config.toml
image_size = 20
width = 256
head_dim = 64
parallel_block = false
steps = 13200
warmup_steps = 260
Rows from block 4, named by matrix and row number. Rows with one number belong to one attention dimension. Each number is 500 + 40 x the weight over its row's rms, rounded and kept within 0 to 999. All counts start at 0. Numbers have three digits each. After the name is the row's rms in percent of the matrix's.
# v: attention value (model.blocks.4.attn.v.weight, 256x256), inputs 0-255
# proj: attention output (model.blocks.4.attn.proj.weight, 256x256, transposed), outputs 0-255
v.216 105:502453482511520507528514447465497480545493519465524526469517547538525492477480464522439474541539499525500452405485523442530462531508505448487525464459435536605460532526548514525501490477541457513479528498577455480494466487530527380476539490512532540515479572553472534493497463489464456522504521517490518546392545498428468492531478558585484523492501491509583491518544445475544464474584507476526550472534513477484464575500483471529464483489436529461489434432489561503548534399522473431526522446523546440511505463463461567494616503451580496575533494400486483512479481493535499553542556475489543457486488548462503500474455496484473524540522484543558444450536480428481520462512529445501410515540485515495534506500511458457492441502545561510431561516497476395485431522563492
v.217 095:468547455512498554511505517556550476522463495470494511438482524500508539532490512499440446542589441459502541532445485555476517497548507533513520487480478543530460458508481543492549550439459572510535451458541555543516576505556522473485497531457534469495590460527581444482579443394457579476601511511504581515452540498555483554415540454487516538489491462437524411532491548553453454503453497412496551515502492512509480461548489488511465566479489538516552559512529505498509439493453488524608509437586528495463469496482531484470491507483410513455468551425493577521550460525539488462556487516471461508466491530463495453455524472482430460514560476546500510478552504431428490539471478489549508507533482505486502577468451449446491487498514554510546502488448494507547500540479451
v.218 099:523562464499485461505501480494482463523357488541449548508510572533545526525514448543519514506572520436510481510525519471536431425464513456511488495542519475487533541477455441528501492566507544489463522532513505512482455493511481450469474536536552504533477522546534486452512497566523441471517473512441497488496528469426466522503447487527533547464565524574512508525532427456534450529550495565468556488481521473394455536455498500528454499506506513456447498462458463517467549481456499479443535418529479534517551485473485440496453555467480524526550530494485524531496511521473485469425547560488409499549554532435420605564502527536439451570606474569482567453525497489489566524519489521490498518506497627515493480557431478516522486507566516447451585498493544485502474434506495
v.219 106:528479510572505548530530443505444477480480490533557486486496579474487535465516533516506484486548502485463539612471508505567527529534610495486534454480555541507550465493564570520502545453480523532492509484511483463474402484521493475491491475423478485428500500456550452598456528499356587444464484571531478537542453468454498480588483518538516477538460518527451519528483525473534511496477541502543471553493535572530508516489532552480484485490501456526497485436500461486537423572439427457513524501564541477506501451550450534472470529512434470528477460495442455486478562548477487531412553453466547451556448489518552549445507579469471457501461518402486436494470511505509537449490529474489511470484543485475500524481471544597496475477516559473546518487474479493545468543476445
v.220 099:517519529468570526498460462454551445510466500572426597577556513503566490415487464575533487464479453497587476538516601522575502529489533428509609510515471507530488492535493477527514469407572460548504482481466511480486439487446550491481537518533495522462503470447527482600514515504491505440520515518430544506522513457436419492521489432467491457545532495510488502437572498479549513528562436504507505538531509526458517576544492549440486506495438500537549497500496522408448588436506462471518463534542510511473491461486505536416534537499495567543550494448521447483487518466475519492465559438441501514513548452483516506492438431536471500501550542429458421485461568486428503528517517520496495446517524457487462506537472467525528498516481489492484491407453504515462500499445500
v.221 099:519489561521571500495509505529501505492593517512483444511486562564513456505444474500495520493510526518466574547476571435507486469550462458473554447468487460485483455502489522489472483522466503472460495586478546506388451442439550465453430512515513518546541552446631504491559434571439527475497521534447494460435474443409551567493508489544522470490519588543512513446509440457491445559503483536479434475470542484501514462473499402548510547563474456455438495481595511457551518521459517436474528486471483485490490500515542522498492548471490447530549537501503489489473470463524547480530480480553537532521428494492455496437407451503469557476488539526473492451545472557505526494544487474533496511490472486513491600561471506455515565550509461531529519530598540514450554497508515
v.222 102:464459451440531471499528457443440533519559529446433493522508502463503502458511459518438481429458518530523514524498439489516565465552541506521570482499492507495501495532485459497514489409532440496559494525455554552481473570409468472582505411542511497511509473529452544452496546450532486502514508444406503494443506464500480435585477569596544478449482423470490546495530552471475499522530448491523515497545452508568446465463499539449515499424517546572526518449438480593470498587551464482526452529439535478542468438496530522465579474508455557534502501564536512429451552626449493489505579482533503509455534512493504521485548507510512508449466500439547461548493557534469491506513525552519461463490505500495505492467483509500491494499465516516612576473459527484531497511516491
v.223 105:478559474469535550514490475442503426495496505526571442493517479497514600493532553529472521566520525451516444459459413515541479505505483588456473461518496553503490534479439439497515453472526510514458497563547588529538416472490505498561503473520480494481464486528495512578464512527508518523462443510509461476576404532447566494565484521510522497433499527484510481530589574449486568496482510495597493510514502526523483418526531470473438415498455563558597420481471538538545528497465480493536467479445459485539548477538578480525533557508432471532431500529489450463511483459490505475459520430541504483418568542444493563547481521502483518433464445489485449470451494420508564494485535449480507533524498439488507479556447499519558532508425472477529504492495482497525523461532549
v.224 104:445488549561507488407497431550487429456512517482529504524511508500504493523531465509498420503476450509539560523574483468532447527536530492494487455547499472471526428582500487428491569474497530493464458469493475492521518494436523529479552491525494502480427502522428504465459629519497487484487471475471552516498472485521503485485540525482554488497494445499462583560623500463416565467490508548566478489574550475500480534489505503524607482442501457480502566483426534557429466572526462523463509583465493485493600482450568582491528454506521524524498479574463497509517459498479477453499518506462555539461510547440489490515489551499503533423565509470440523548503500503516550450478468449496469494519548478553492475499472418466447437483426540559465459476534494447444533528545500
v.225 100:520539542535449554513456542523469497512538457577476490459545440499482442523502559516458511448493528451477526490489445554579455476535515500479529521501522481486514494506439409549539526553525483503525510529559491455466545465481489484528398461488520532456479462564520503443450514477482427485455527480478515491447468537407468466511603582515489499501521479542441543518483502526514497499599511498561466505508448493444569464503566458507411523510519525478540513501488554540430510527476552486463522535504505519508493478508541465516402567527531486538428533521489494422466547543551553491499512524508477468506443430525493473493453556536488463533496541551446552499400473497462487451526607493464513550511533547454444566505551451548482491554487457489478584430449495460434550524543432
v.226 097:490477468502441441475536395520432523563426504533466495419544480485524514456523494479465491546474492494436508589534606523455560555535480560457419573552556491502550545473557458353456514480497545541464464533487424491463524477575543542460470498504511462483518491529515508367463469447557529514511515524433543429548488441473546474485432537558484466573511503530450441492497501486522482468560525474459510449460494529552520505512500544494489520472487465538522518485568495518515511506490506548575566457556555477535487476530481515491416526478501462525517516491465487558512554513561422481472515531492514568493546511441489490539454480490514555527525499611510470565467490475447504516483496514508464439526534486527468499511541538505491501478503514535576464527481492499464455487490439
v.227 100:458484486509527507518489546502388523527445563469535430544503508448464478538430536468512533507549491541504457493455531551504497434541520475497561472480471471527520490541516522523439579425465481547520472524493457520478423505542499456493536484512477479504467528478498479495587497508450559526527565529524467488558546496457540504443508514482495505497537423513544459515514487486505476535538493481515515478488555525513501407528492477589460475539582493507463490471437476486492525547442529497434489430545526519551513485472498618468538554533531476482524445524519540461566508520546484531504556478545586531482445490439493463413552479419495533492482516483614487477542545547476446476495537457472459510482403485515548437554417527514462451486529545475562588388513534468517446516483455
v.228 105:485488550492529520509487470529591491518443492506583484502524519486494465494442421439521508469568500435457490531570457507554465497537454574512394526514529455442503526485529539488512549462474547458476495548497547549493547465584465551457525524498482500470428510453516514546446534476545508488504449469466516547539469521476559623514447497462505414478518524445475425530485524511521436572476464516470447500439533510485515482510580475545499545516516481510520441474416466574526497523563493523475501459578449429469544497478519532559535502536462505423449520528513536487533543457477419480452421439490528470541505531440495475438389417461515435495494578536512506501524528572516501506477527479454542489495512427509477520514525489500497462495461543506496467572527479513548488553554527
v.229 097:461525492461575370534500510533513471465467490482528492546595561494506475515512483456573508438471582505441527499485544474503454589493538512490524598496545505514533454509479452529517572488530484486516524469560529466514489493407469503588478506511491572475519483596487541439442513407560437518577535449454542502466532530539501522447511492524468557524474529485451428505562451527470476479490476512510502554560469479451534565514420508511523508497506534492556496476529448533512492525468538502447454474563596529457537481548385482515518510485488467451516568509503562524438463416511474528450444492502445459536546514533531494498480432512556425538467531469483503525472475470453464493516467496507502478497465484504519501528469543513414479523472541512471398531509484471509461429510512
v.230 100:421550532483465548546485561494544491475426503530509431543440569522562431522491478397538528500449489510481572510507446565539456424536510452497528529591486503545526422430550521534549561474552476462436433492553543524515536439481533446497498402551527522526464511494509492529547480553467514495440490463531492503423526406544484576535424502485472512494538468500446523504492411480549526494494508530499562518444543515459464514474486469498427528497515470497567569524455423499456493518503487479499453470478490566520439528509548587453518499494451513505531551485478513534487453505524523452471533509480510465502521496502572470520448456575544522461571469543496481450414537552515517523471479488538448426499498509518477544497582417536542501523494495492492558523520462464459479507508465
v.231 095:474490503553527471463474497489539526441486481450545513475566516520489477422424477505484544486450493517526464527573530517516535583505484547472497456529496446514484499453425500502509471520447505487503530517525528514501485510460471377504462578563509483449469537484558518523544482527489548548456438501486532553471574473422522428514423502521461516572486521481432483501500515489545515483496467527383564532523533542589397481519517519497524448415518492464495492543540433475551505545450396515517510474517423516503448449507484445551500490504543549550440491467509556517542460557541523494506494501416448451535533535510509580504463447462412482478549498543443433573484521538456500443517464472546486487538553481511556517472513536490460490556494562450569553488476506498539528540536492
v.232 108:466486549500458530477487459531534474479459424484496471579532540447462494538542452518585496465487467512425564463453550509540493466544499423516472465547504541509500535563520476558475514464530483520491532556514500517420481534515446529485493480487525497523473451506505509465525500485495591471512499537503506477521534523457500526506502504558517492518489511469472508499426485541474464511542575522474589569511490502417487490479415562500527455508475524426568501547544462440496441496517506533580479530542459494516488508508522576503535545498507540529535403470471474559451489531460500453432481443526494442489469494464421381532465463506468488545498498495480495490389484448377475423463526565518459502481479477467572492592502550461529515549569530509443533506536579460582550493548505
v.233 107:500432523468505472475498502492477538514458491463451494452494493545476507576496526547502488485534513483503515533535549484453402483504500476502537474555458505487484529466504429552553524473495507506506509497492480542591553449510478429577597464541494460506498504525492537473515532523432470552530433515472486491569567509469500471515574513465496592518553534519479435487463500471519548487528472487493550518459502531554501521473469560445567488512526499512489474506440488542494433502468485509523568501486455483518538556578545404520539404453582475506519444473474501492485493424570447582450540471538517499454424535448540554527468392601514518485454541522427512498487484554479526474519426431487503515445434433520530473468520486498508469501442533413525482553546558520556466524458426
v.234 097:519461537511503480493520444507518481466491605536470458575503506580494520477487493474509526466405522439492529487532480412490468559463500515492507497572551406493516497607530548476523465433491517479483519465484475509516535536496470497441491440519477482524453516518448473542505525565528524463487473362527405554462526474501440488550465492504452500515568432493580501491510477539569508470406479497516498565479483529514542463516508541465527472476483433526541529517545504508550472491477468546444462525542442527456530537520547527430546461493548528477511486481470445516399528557451483429476531540481559462491485537499497529504473524478423555455544526542489531505460558451503527456427451501536545420526538490508575498415475476518441481563562488487512472487513436498450512538482578
v.235 109:436445509452526553508460507499549530512491405467376558429517507510481528473514590507498536480557464443490513547486488471472533575522520465521572528492517478458484472534446504484507458441565480492505488526458501610472461530526480498496527520500531487524599507450517472397465440548521518513460484484491561452480527476542476447469483525552524517506442458555495509597537583543512474431530460506528445507535477526559472545470496526514487519512495496389588440441495553499435485528530441558472480460492518498490451508492527481517499523557523534435497475524491505460610536515475508496456521498515545543476492464463473453502587473528451555529446509530525465430525522531475551524434455480480502570477465490490491558568540520553480520512460510485527441460449559503554537444558475
v.236 103:496536424528496543523504500417453469512493541444443495469505580495525515511497463500499495538466510465567464446493469468545484441436425479476517498523473443545574447448491511460497493556491479553505560540492489460539482493511457494480466518509465538557505547507501452531540510561484474512480477514499397488482500526576532440545547492527468554559435498468459500462480495450488475457518517576489516354483496501529480477520558532533511545605484573435439497602457435541459587507495459504424530529497515532575483474523513468480512471481461545521426505448547514511513466490552502503548528490521505482440541468481468556524522532465560569402575449489542528561517538500560568471524479523556496476509486517508489517526573506469523503470460531502494531500488581438396491523454504
v.237 097:498525496506494446518429511507530492470498513550494497480493466550463537503421453462468515417466504499520531501523492506484492507524499501514477504492435554588519560581547415534488561562513511523515595461491493474472577468538482484427462472475533475521421521521522456494510495461557486464551491477466450558527520560520464576544449536501502551503637506506552521464458444503486446541536497489501368462512461521478516448498541515431494548524506542603510467514516448529541552533454540534560497440509421536485504519457435543491478514549483488520541514488471520454467510484475398552492544434569368475533487581460445456439497471521564486506505541498547485509453494522448498502468468477541470573452505569513502476443479561483497496554508498484511529472544496496489482533493463
v.238 115:481462516529506607549550467458520480462442516470596534544470515455481501515437470483520451488512498485544425522487534480501506508562496490475502504536494463496469558542527556568500530453512498503485511446470429426560417519474487497466475483553537551554514442507452520530561358489515533507439525543458514490534483462514487580511482513467535472477580467562516476483491476463529453570470533507502511455505542536463495512529492467482520479505507490442557523547420522463492444498451480476540531520521513553412416542519456560518530546523469464510457497433527493533533448505531479475522461498421481555603469525595481476454495459458495512474486567505539537425465555494551510544551514529551487479530473498495558510369579483472532457499530487472562535549455479487499481435534520
v.239 107:492492564479464521517632456501445466465488463495494491519453565470479494492530456502513528476533530441459365580526447545512545530497458551550445480468506511510509491539499475484467462561474497487501503508412451437495517482510497456600445514533520555458513534500552564463447479506512527500516508551501505426441486481443533420437518397509467458511456502514580495545437446512457472589515528512487571486502504465484493458513455545466460508508481548436500455514489454562467489454509557499536525513523526489533497540441485482502546534501489543517496487575536520435491554521510510548485519493516494535479376521460555555538574495568593459491486434490450471555527467466531458509477415406477491479426541526482505474471494482506475483500520566491516484535527517584496542502532490
v.240 099:492454580460553500470523493482435480501510453530476421542507488458514520430537536498490445520473550541568463581557474493531487563435486553473509507507510447516449432468526470465441448521577479486533565485506431500487470463421479499567514466524460530550534565549492553499479491521450497480495462448526458511462474514496387567510482505460525514459507461483549547594496525529494518430519509508526531418503539504498590518425519500505499523524491522567483581553425454491541421492562509427486566508474512541585421444452499496421472496477515499557468550491483441441466449506487544440497492567462426511432479566512487510551478502553520559478505491468527524480555511489545488535478466534503489456506505486495582498457519521477456425512494508496457469534439517501493560491534432
v.241 103:484508565565446520517526513500548527556487477502558450473473456487455519511487538466525524479503499438497434551461535578506485457449448539496492441488500469503537450518495520580462552537516586528484453531525518469497574512577447451488494551465537448543517459510447500472509449401473491490503444480539506546483517580493490569434530514433457559502522477434523452516526487516461464526460534539531465507541538543517468558517531504503551479495474467567433549563439454592461499491466501557464484462486456524466518495488461505483465477509505451473497558505427507483591512504535494471502544534396523461459408491443466517444489501500522451470462523428518476483487516537423399547502519539445555537499435546452426487493506521500467491466545535485548459475441485475521618541474557
v.242 107:505551492559509560519443491467549507582556611460558468453419555561496508518517420463466472503491506525431505606490458518522446466475505483509508504532490489514457499529526494570517464559468594446488428514491534464489531545467489548461446436506547451493557479515513511521501447531423501486519434447494467466459503415460564542516461486557525518508515468555527591499534451527541469556439479475485452500503515554522410520513532525547542547498455544438421497475493461460560525511524430498476491520498553497427465518539590468420478550505460490489533509538538521548382497494507498482496470493441506515494496488470512565537531527522493496546467493522489477518498506476566522493490476519513467519531462556441578543448444452477509582495485473435475475465562569527518534479470507
proj.216 107:495494564492467545497485508498437476425566561474507506446458475520504507520561536458505504486487473482452514530527531517506472504537528548514491507576497451437521514447430451375547476554532543529534448472459527531514575517500488455492500508496487491483514458516514450517500414497493517441421418497519485461467522473495554606454410527472530607508473476560463534523433528552453491620432432521452425563500504511469511476486520497530504524547501531533560531495510441483484481537511502476520520485492489606490527436516539503452451495554451515521543512546539451527522482499501437426562447491486499483502519468521509509511517468478449446493609496518476479554460518508515555541474466494515539553534495503493484560557457493526532459518459506445486416551582471578471547417496482
proj.217 091:478463471552466457479509502513547442432511534524504562519555492510473525554544525505488517541454441522458448452606549482531523528441571537436519534556516508430550445534450531514551541542467469523521529535404459523483471471463449451517536473483494551577486482493469490453488547541529450500441497500542491581493555429529473442499467489541534503513576493498573538488546494507480456486550441464454467507504569500424527503480584550474529460539480450477498492479500507500508576477491451479526565464435436547493510544533487495530501498506504479570504487463499429484499474521436490506538500492524564511528440518486438556535511569476512477417505539515479475435554446539567478463480550486441510512520509440563494506551475584517426390502471500444521447490571492511492527438413492
proj.218 093:466489540441453558391496580491491530480489482522481454499460446534460494423498584478516616529363477522505487510510477539496479532552535545472543476472464462470398462549509513456465511472437450470544515519479449486531552505545540468487479544511527500468560482464477544486547519470526520510509547497485500504444493550472554487453512506541486561544461445534504494474451438477509529506470455525507510514502510572524450480461517465489444535584470561515567546435494500498471500530491486484481517503543478584496454492558458486512521499521484479534459540513496447468507480475502514540501470406467592496479472450534581525495488495461541435447460478490513436561451537565476473491569434465451470550553446474470523495533541512521561475511433515542590457474524496458442450599440537
proj.219 106:517473522426511476444475562477485440557554493466470521504486478501520582521490491547506557489527500452525480483494475516445495515444397482499510448511470464527509469486406517512544458502566595464441459431416597503547580537440494501476490476446519503531508507452570480436544523498522474566543581491519461486460539545522495581484528478547517473449495498485487436495488536469484429579525392473480442536434566422455451487394520448535450542544536529509455508514531480477481556489527569467543547418481503564505554511474529535567490484494500488509561501461510533569527480489468540504528452511487475566485508503481459476538505525523506510483523454537513561499538532524521447568452467530519461548485442535492479478493512439484455526539450513524428465520522520566464490502417511
proj.220 096:496457499535450474432495522506455446533516496522592489479476484526403516568505511527481528491500517519444541454462488567518491514463463560534449554463488463479509514471493510561494545554472570456478583550474509471500574466526466444491479437490525488503546521495563474439526383512548529499589459548477454482455520557452639502464510490454482485465430546533492482473495507536472485547443428437531471477489448508479497470419460475520487514535467473487483520506490406562422531549501515469525517515488507475469513560532532488563487516471527465562493560527488543454507489558491462514471518479508507509520485521507468420515520550510470505487458425573447556473501500544519494510458512437504476530481420554552494510497524476459534469465494557463570415498529499490637469433472555
proj.221 096:527539513510507530577489476464447520521456476521499507460527489459569493419556464484506570459554425487460459412507445489508475510459521516505446560553493539475536507493500501479490576534516455482567438485520458457443550579613463526478601506489445462463454489492432504489591507485533521451506525417425494536503509522515548502517535536499453524455431469496431502562504468565550482451490533445506587550472513523507468500500524540457500500452571512513565474511431505480491505482508508456505507564487516543568532500452482525463496464466544514513504520521461566503534506475485541551437504567485435525412519445521599503503492521459553374482416452486529482536496487489498496516449469511544504508524453495502506496450435457501488493481461525495584519576464530520530594487493504
proj.222 101:468564478517499470495465529550509463472520509518518529459464512515453533531447560558550474529553575436497471501489507457547468536445498572500446505505485486446515523467468537539492413553448575481455505490537518470544543471550547499486468491460531535538459494526507504562554434513537482532534500475537485520568435533524440552489549450472522569534547469502534488443474494535480469544448502552430477508498497480477514474394468476514507526479443556471473559474522458456435492473506486501456512421529531422455439502456487485526484509486591518412482509410532521528503548485551495501496415585508442455546506556443508464510502546476507558519525460497573596438443459444545504420499497508566566506434476533528430489524458528473479438547494506498400462528500480537452468533476478
proj.223 106:523498468456440469463367496550473502507534483437432542442461471531529395554504493469494455503473490513511555551550507486510526540521480479509521502468431477518499502570509542426535465437507453457491470420548486530449492571557548589457530527460525485488496426483502529487541519511492496551557543492481558555515540527538509497410518498517481516551497502461503485484490520547474433520572533495452518529481469425520560532512480533531516529546439524426511516539529460476499511555488444481570489458525478508507489566407475498474617528494477522492541511521468445482540472521483551537530446541416532453450531524485463428557532476468514487539627524498444540500494565523499443499491493559556481442458451569529467436505519482483486460480555480549472456447461510537542482468516467
proj.224 104:536470410447465506555446534520511504541475567525446465462478529501425482437510474485543435510535479496492406487472523512485477489454455541508548526419481530522456539475473544448524419495485412524482553538417533516521507539528550489509505460516552514498534481557524571561552529528486485538498485441493493479542478530575508521475526485494428528482583471472550380558461474503495469540474543514513487467545516443557493432544466447508521541506497589502468496511454469483498448397467484491490518501555525464547467508497510442479466564483514447571476531487510539506441535478567485551552520480458446475451568500586511479484509472512472497475459456481496512511502514461458468500580509565556560501423464504486463514474522493499556461491604429430533522481454550533461552485571543
proj.225 097:485458474472533457515537429433474518550443528458509522565436543437509506404514424507518509534463505512542476544473589456496535444489507501470429476513488479496428530456633484524451515470448517503515506478521543483470573509547499443461531575476536514494517479452484430547496469523495514573550515465453498521541469476575446554466448432445500489475451452470544507519523459501539500516490526449419455454449494555541515541460530510516543490494465508495436519564424468495535531462567510523492540494542522479528513501528437551516527516425505528446595500479541507505536447470474428549536482480510517474480503524469522538552463485453564496466509543523566507566547477582577540468485433499524465534507478564514498442539439481453581465432442512532553504516509482505482462518506579
proj.226 091:462487546529507508482552561474531500485526453552476463562467527485565490490526569497505499513519493495561504444545477489507529455437491506568460479479484552452442446536453477582476419539453522482524569544478587552592487512551442459509450523496506494473464513562518510470521487524406473507512504472495543559503476471461510486565454586496569554456556467439546535546479438479478464589459471499461491475530519487456502458494551488495443513481514524479507523507489489470529532521497538483525464509443432522458493485533516538511488469517511564473507558482491512499485420537416587524518496437563446541541462447549486530520565537496560394526447490423421451488568533485524525490474582487526465590433508521487534525501524495498526492526498505458468542476544551406469416460458507
proj.227 103:512530536516470549566531508576526457488562524450451548467449498550581604487580473562437517504501471490456436482506460545528488576462424523458476569466584398428512460514491518460550408560512502433531509457477545460514549496553495525596488501523534467472540520485498499505462505466470373597461489534558521560470477463505483558567506514512476534463442521543494574449495491514475495489481533505479511504532569460467458496442474456416561442462443543528518410452540493530482511462497481488500517509531531483502499539483495451507474458531504468533451568476489467515492496506426545509554416469544480451438533528496452473527487518493545455503512528533492532458477496473464490464505541544505538542534461471497464505538500544544529464502466453523523479602473497496480489539458471
proj.228 106:491479475463546521541547526460459518479497487491484483493489543516519522397550487508471519429515540495478520423470485507446504516477552475478565478448504596517469476586459516478516504460488439514555475477448461471496507523495456485539511501531559483530510495544508533532560514459473534544559622545570476503566502507509462453538477536541505578505508493494488534454557467476427533456491506482540455412453445470518566429456505581459494506549506527485542485606578524459507493461483473519470474569512480506462471474488540443458503473530481527553540506551406524536519472506519554512424507426569513552390487524484469461512532560509492502470493521502450487537580413461421488504463576555496463493482463569465485447475464526528417567455509494505569505458505558509540510491519506
proj.229 097:517516491541521567568553514498490516475547530570578532530481515490440474440499500514442523482438487575555449450493501517487517469556561506447507452473492576576448558535461471533533502509451559487565564533474539415472523491497510551496472467521540449524504505480487501515498506486468543424430454523548469460444476506502451495533490506478509482422535477481502516473390567533519532501450474559556454501559513506524446519520538548482508481521466448491503552482460469441454499524525508502516523557535475536476501419560509521503433410458501498465411450524479420513545486588493431481498533493484506464492476483509393541511554541502516520507460480532496477505505501497585541449558481477499413441525557481454561452422463519453515512511567403509486443459504499461508558572489489
proj.230 103:536498535524565537504461540453491430486485561481501552478520528470510559427542534532491518484542498530460409475558569430481462525496540512480437508424494494428516528578509471506461571528417524486515481519416498525484554532544483508487496526476513464458464477467522480518450535458507441449486554464486513484535434531483508461415468540545481471453444511519522492491497494513472509460515459513501508472520501543536408492516498400504578450532510489505457500454555515578495464458480498548431440580529586502506643474461561470511545512490511484465432523538452444519514489496527475564484509459446528536454482497482487420483536580463512526494442506472467525535490446538439510576580510468430582544539519486539446454493509535551476517487475555478534461463522573507486534481479539
proj.231 092:529494505492489549539447582466510429503489451510490459530485434496537521548542486515508466494475437482538552472504508481490459498491533486559531450456542474522502500509477519491474505511486488591547550536415509467561434514577495479440551431464505522478503512499506531475554464499556528440495494484455432501462480524556463563548568461474550506456532490545564420427545465529540511544485456461579495509467498506430546514485497460566398602500504509501452488456505550477525588447503474444498463472517515465370482511528492498498486565473505450507552580548562464472485458521457451547498493454510507552513536494497538489512611497481490516548474516535540581402480517511506519525530509586486490477513473555474475506517481525477451521502441490536473444488477534518428442413484423
proj.232 101:538517467508509497482480488512478540464512516531549532415456434515535533455501494521422503501450475505555478530517518469419470553551484529512574488497540420530521548484420525502572501493517484445489539500466541540551539485437489560454452524558542504496505538469495471530464585488532446463469494501487509482470445433425547503506568502477515503452439525488583525494529507428478553451523498576469419460450507489532496462455495466512480486506547477554446483535578536589443517508511463483452572501478535519412549485499506441454459513514488428553459560492484452449528502538567543499588542519518443520520489455507537560543475549453491480462500485592507558507526483522548545598411573403529495503504496551533448507469501464539529533486446489509468515474510470483463457522508423
proj.233 106:554529509532487548502467515490519526397582538462501495497538461484505521556562475417505466494519474549493495423481456526597548500460531459510519546467614507551511547541468490531525487526490572501532520454517554479465471563514437529495530552513525550468522468489497466508483476511517538497466479480497541470482429449497481486451503462476475558530414469544507519552470487485542410510479507521543522491516438463507459500526498458510527530550498528517584514485482576532570550442481551558439425499513582470518485496533484531430515555473478501442471534477501491513448460472495536445569423512435475394463476454560390497439532521483522540510438451499559491504503524522553431533453506496481440524480524543446448422557508483496484532498489508618485504522469469572469467517500538
proj.234 095:450521436539451488531456527519490486476450518515446556484496451436463454481498502508475500590523472494538474529496528532504564407507543533475420499457501531545522521501529470481527542514465500542478498473453580511509478450411551544495581507510445468472466544537475585536527503427475481530527482473463534442518520516456583546470505546492493516542450474468490516518483543412453572483564523491534552478563472512500400463483436489490469530549504556561468427520479514547435460479504398430499469527463541482489497528481559423478511512520541494495543511500511532460524513485530389550465536492512462570528498440511483470451526449533523493496541502483527477513480491486453497580500523601494573494500465475494443497565498462495545506444601487458463466465463515538576522484552403
proj.235 108:519403473409467449456501474545508479422455532492596540501534487488541460584405460489481432537466524496506455439516499572525515509517499581449519483491533528425517442514515584494512530497511519502489550455548509412541489551492452483528540497542493592450460489462460520561540504452533486514544574530482482558451469547494516572531524507367487501503486478468516484452466492498480495509518480501522469501395571505484463439458500473504484471481532507508471567501505495467593494466485525467523447503526468465520526434535484472507515441439555473468534483484562507543464447481545505518535485542510430398600544545494550494485477571490556446536535467488482541511463472461515501449540488471534536501511494569523424501493506501494521436505493547488547572525555470508539455497451503
proj.236 106:451503594442558418506455499492467541505440459538496494495496486520476528499496547469511416529499428473496547514434523514447508563564532522541504457527480543481475486497495481632414467470487469491501461473519540482520526428501539472443510499535518462485475443540494582512434443442557541479457477427456595495570494530510494521450466504520548600493581501531540513526520463496534490551497507472436548587556493499497522511483410436445535527457435489515518460426475526501523475493456519455590474418509497527509531487481500489465479521516517477474493533486524568501428528426491489480461503530476549479501515492496516439447529488525511471597522515475487493411508498530472436576514478504469529543483498471475537538483497540552507495530468508567564430556525441513516427449557464
proj.237 094:422548450548511529527542481529527472467501473528475493460498451417514505456559496503501595540538589466521438539443495401529594458463535468526499530544458461469521493508498492552541477424492537512432398512507477529457482466490554529528525558473490444495488471510543538522491480550535524584532514546501496484530495401475452436497509450472457521540405510517512593515542548484534537492512443480495561494499451520510511495481530541516463523500522497451517586500510479473451464472529489449504506555489471542469517532523486440489503517516457532457506530575459433547483522492535585502506440447534599499494442515510514511542512532535478533591523467471493480540554515477469564493530604427479452508529475496432462448570461442502470541468508541476456466517515429541524482550523430
proj.238 108:524513510531472466500507546472505490519485545494420497496451507524482460494546530504457539510527524485470472446509476556439414480478482453542551567489434481470503547475525547523480565555509550503551528549500584580435539415551490495459454471519516506522553461455603453535527569528465494475497553527508462473449568485510466514515494489504475499492418481424440516501544565614464557458506457473534531534495497533541468414461526515480495469505501494522472459468480457504521596483530509532435509530499544494532577442509549440469477498525567472545526459537462485460453544498473514516504532471546570532488475437409557505509446534520509434507500501553459488510491486425466445495467477534451497569459589525405451441567470480560494501513500597472555475515528507520542481550503492
proj.239 104:502489466449562517467460559520521566532557562553453465513519374550531449495594523468490492510531499515495576498507489516545430545460525477456561438464523526505553484512441577516554490432439472530499442560553496545577463555415503535449530520479526426397462429516509493500522591576496464555499506484568502500508518516479483536562515541536550493464603466460446495535531479475543486454499498489518479484544461420518502441469474537422507453494504529520501508475450489506516502471520456493386506486512490483488473464500431556506429530535453499460501489500464502498497556490478507523482498490508485447528561505467496463490480500497577538485502543536546534502536527557503496387504513502477487531486533527446495510524450531526529473609522486563496465504521538479464435500410471
proj.240 104:501582463536504484477472546514524468526489539496421482453521537504537420508547560471519548474488486482469505447539581453539446453479503516515598496543479523559511529440514480510539476479464562531455422499469610514512506465524490476487513427499530555502518483515568467444570520433516529431510529485436535507542466505521507476478499484513519503509549568517457471478412499528497452489523482588474494460500554560581463506604479409513548494521469572451511453509535506445518486511495463490475470415490528498505521534512457508504550501563556529438538468455501520576479595519451440462508519435465484504501559500528521491392515508513516424470544500501494510604466493478434561516517518490526531539450508475529495481468441457446537522436487491527471523506600542538482472472449545
proj.241 101:501548478455503543516544529519496493465496538411490553523538512484521498493511423533436540573506531561487527422508506408496502580492504550526513509522516415517468458504485505519476527519524431557486527484433511500460422464440451513538533516535458532464516505456587459472532498484497500532522518527493517575557531441562434434571450505544534526487488481491479507444480470542533504537624478514454531455475458528438504477432524572452450452523556457434476496512474508522597469505473514435542530444498520476565527452501521483517461517461493548582491445493482532475514470485423533543464497386508563443500472555480509515528508505482465535488496486551520479501568468465566576514554482500514470478497494461423411451454456493468558539452502484546462523516567470580504488519472472
proj.242 097:527524464433509489503515556449492537464428387535454554550502441479509544490448483551584535523555475532507529437524530481545499489567568464506454400536455513476559551563459498478481553481512479584480476470499404525541477502530511444467472591450477552476448508495525515544508550459496536497549478512462458469500502490412515576502561503483493490504498602519399544532504479480473489489547522479489513535496498502501541456511505487434441516470501511530550503467493547506450489433510523519471551481512526516544558486454527463538494449457550578501480496557476482422568579461527567539509526552544475486516487506470539473494469481528560442473442460524579419498536407542491543479466471459459525573475499463457479453560509480501488465464567458510537535496455570518506515495499461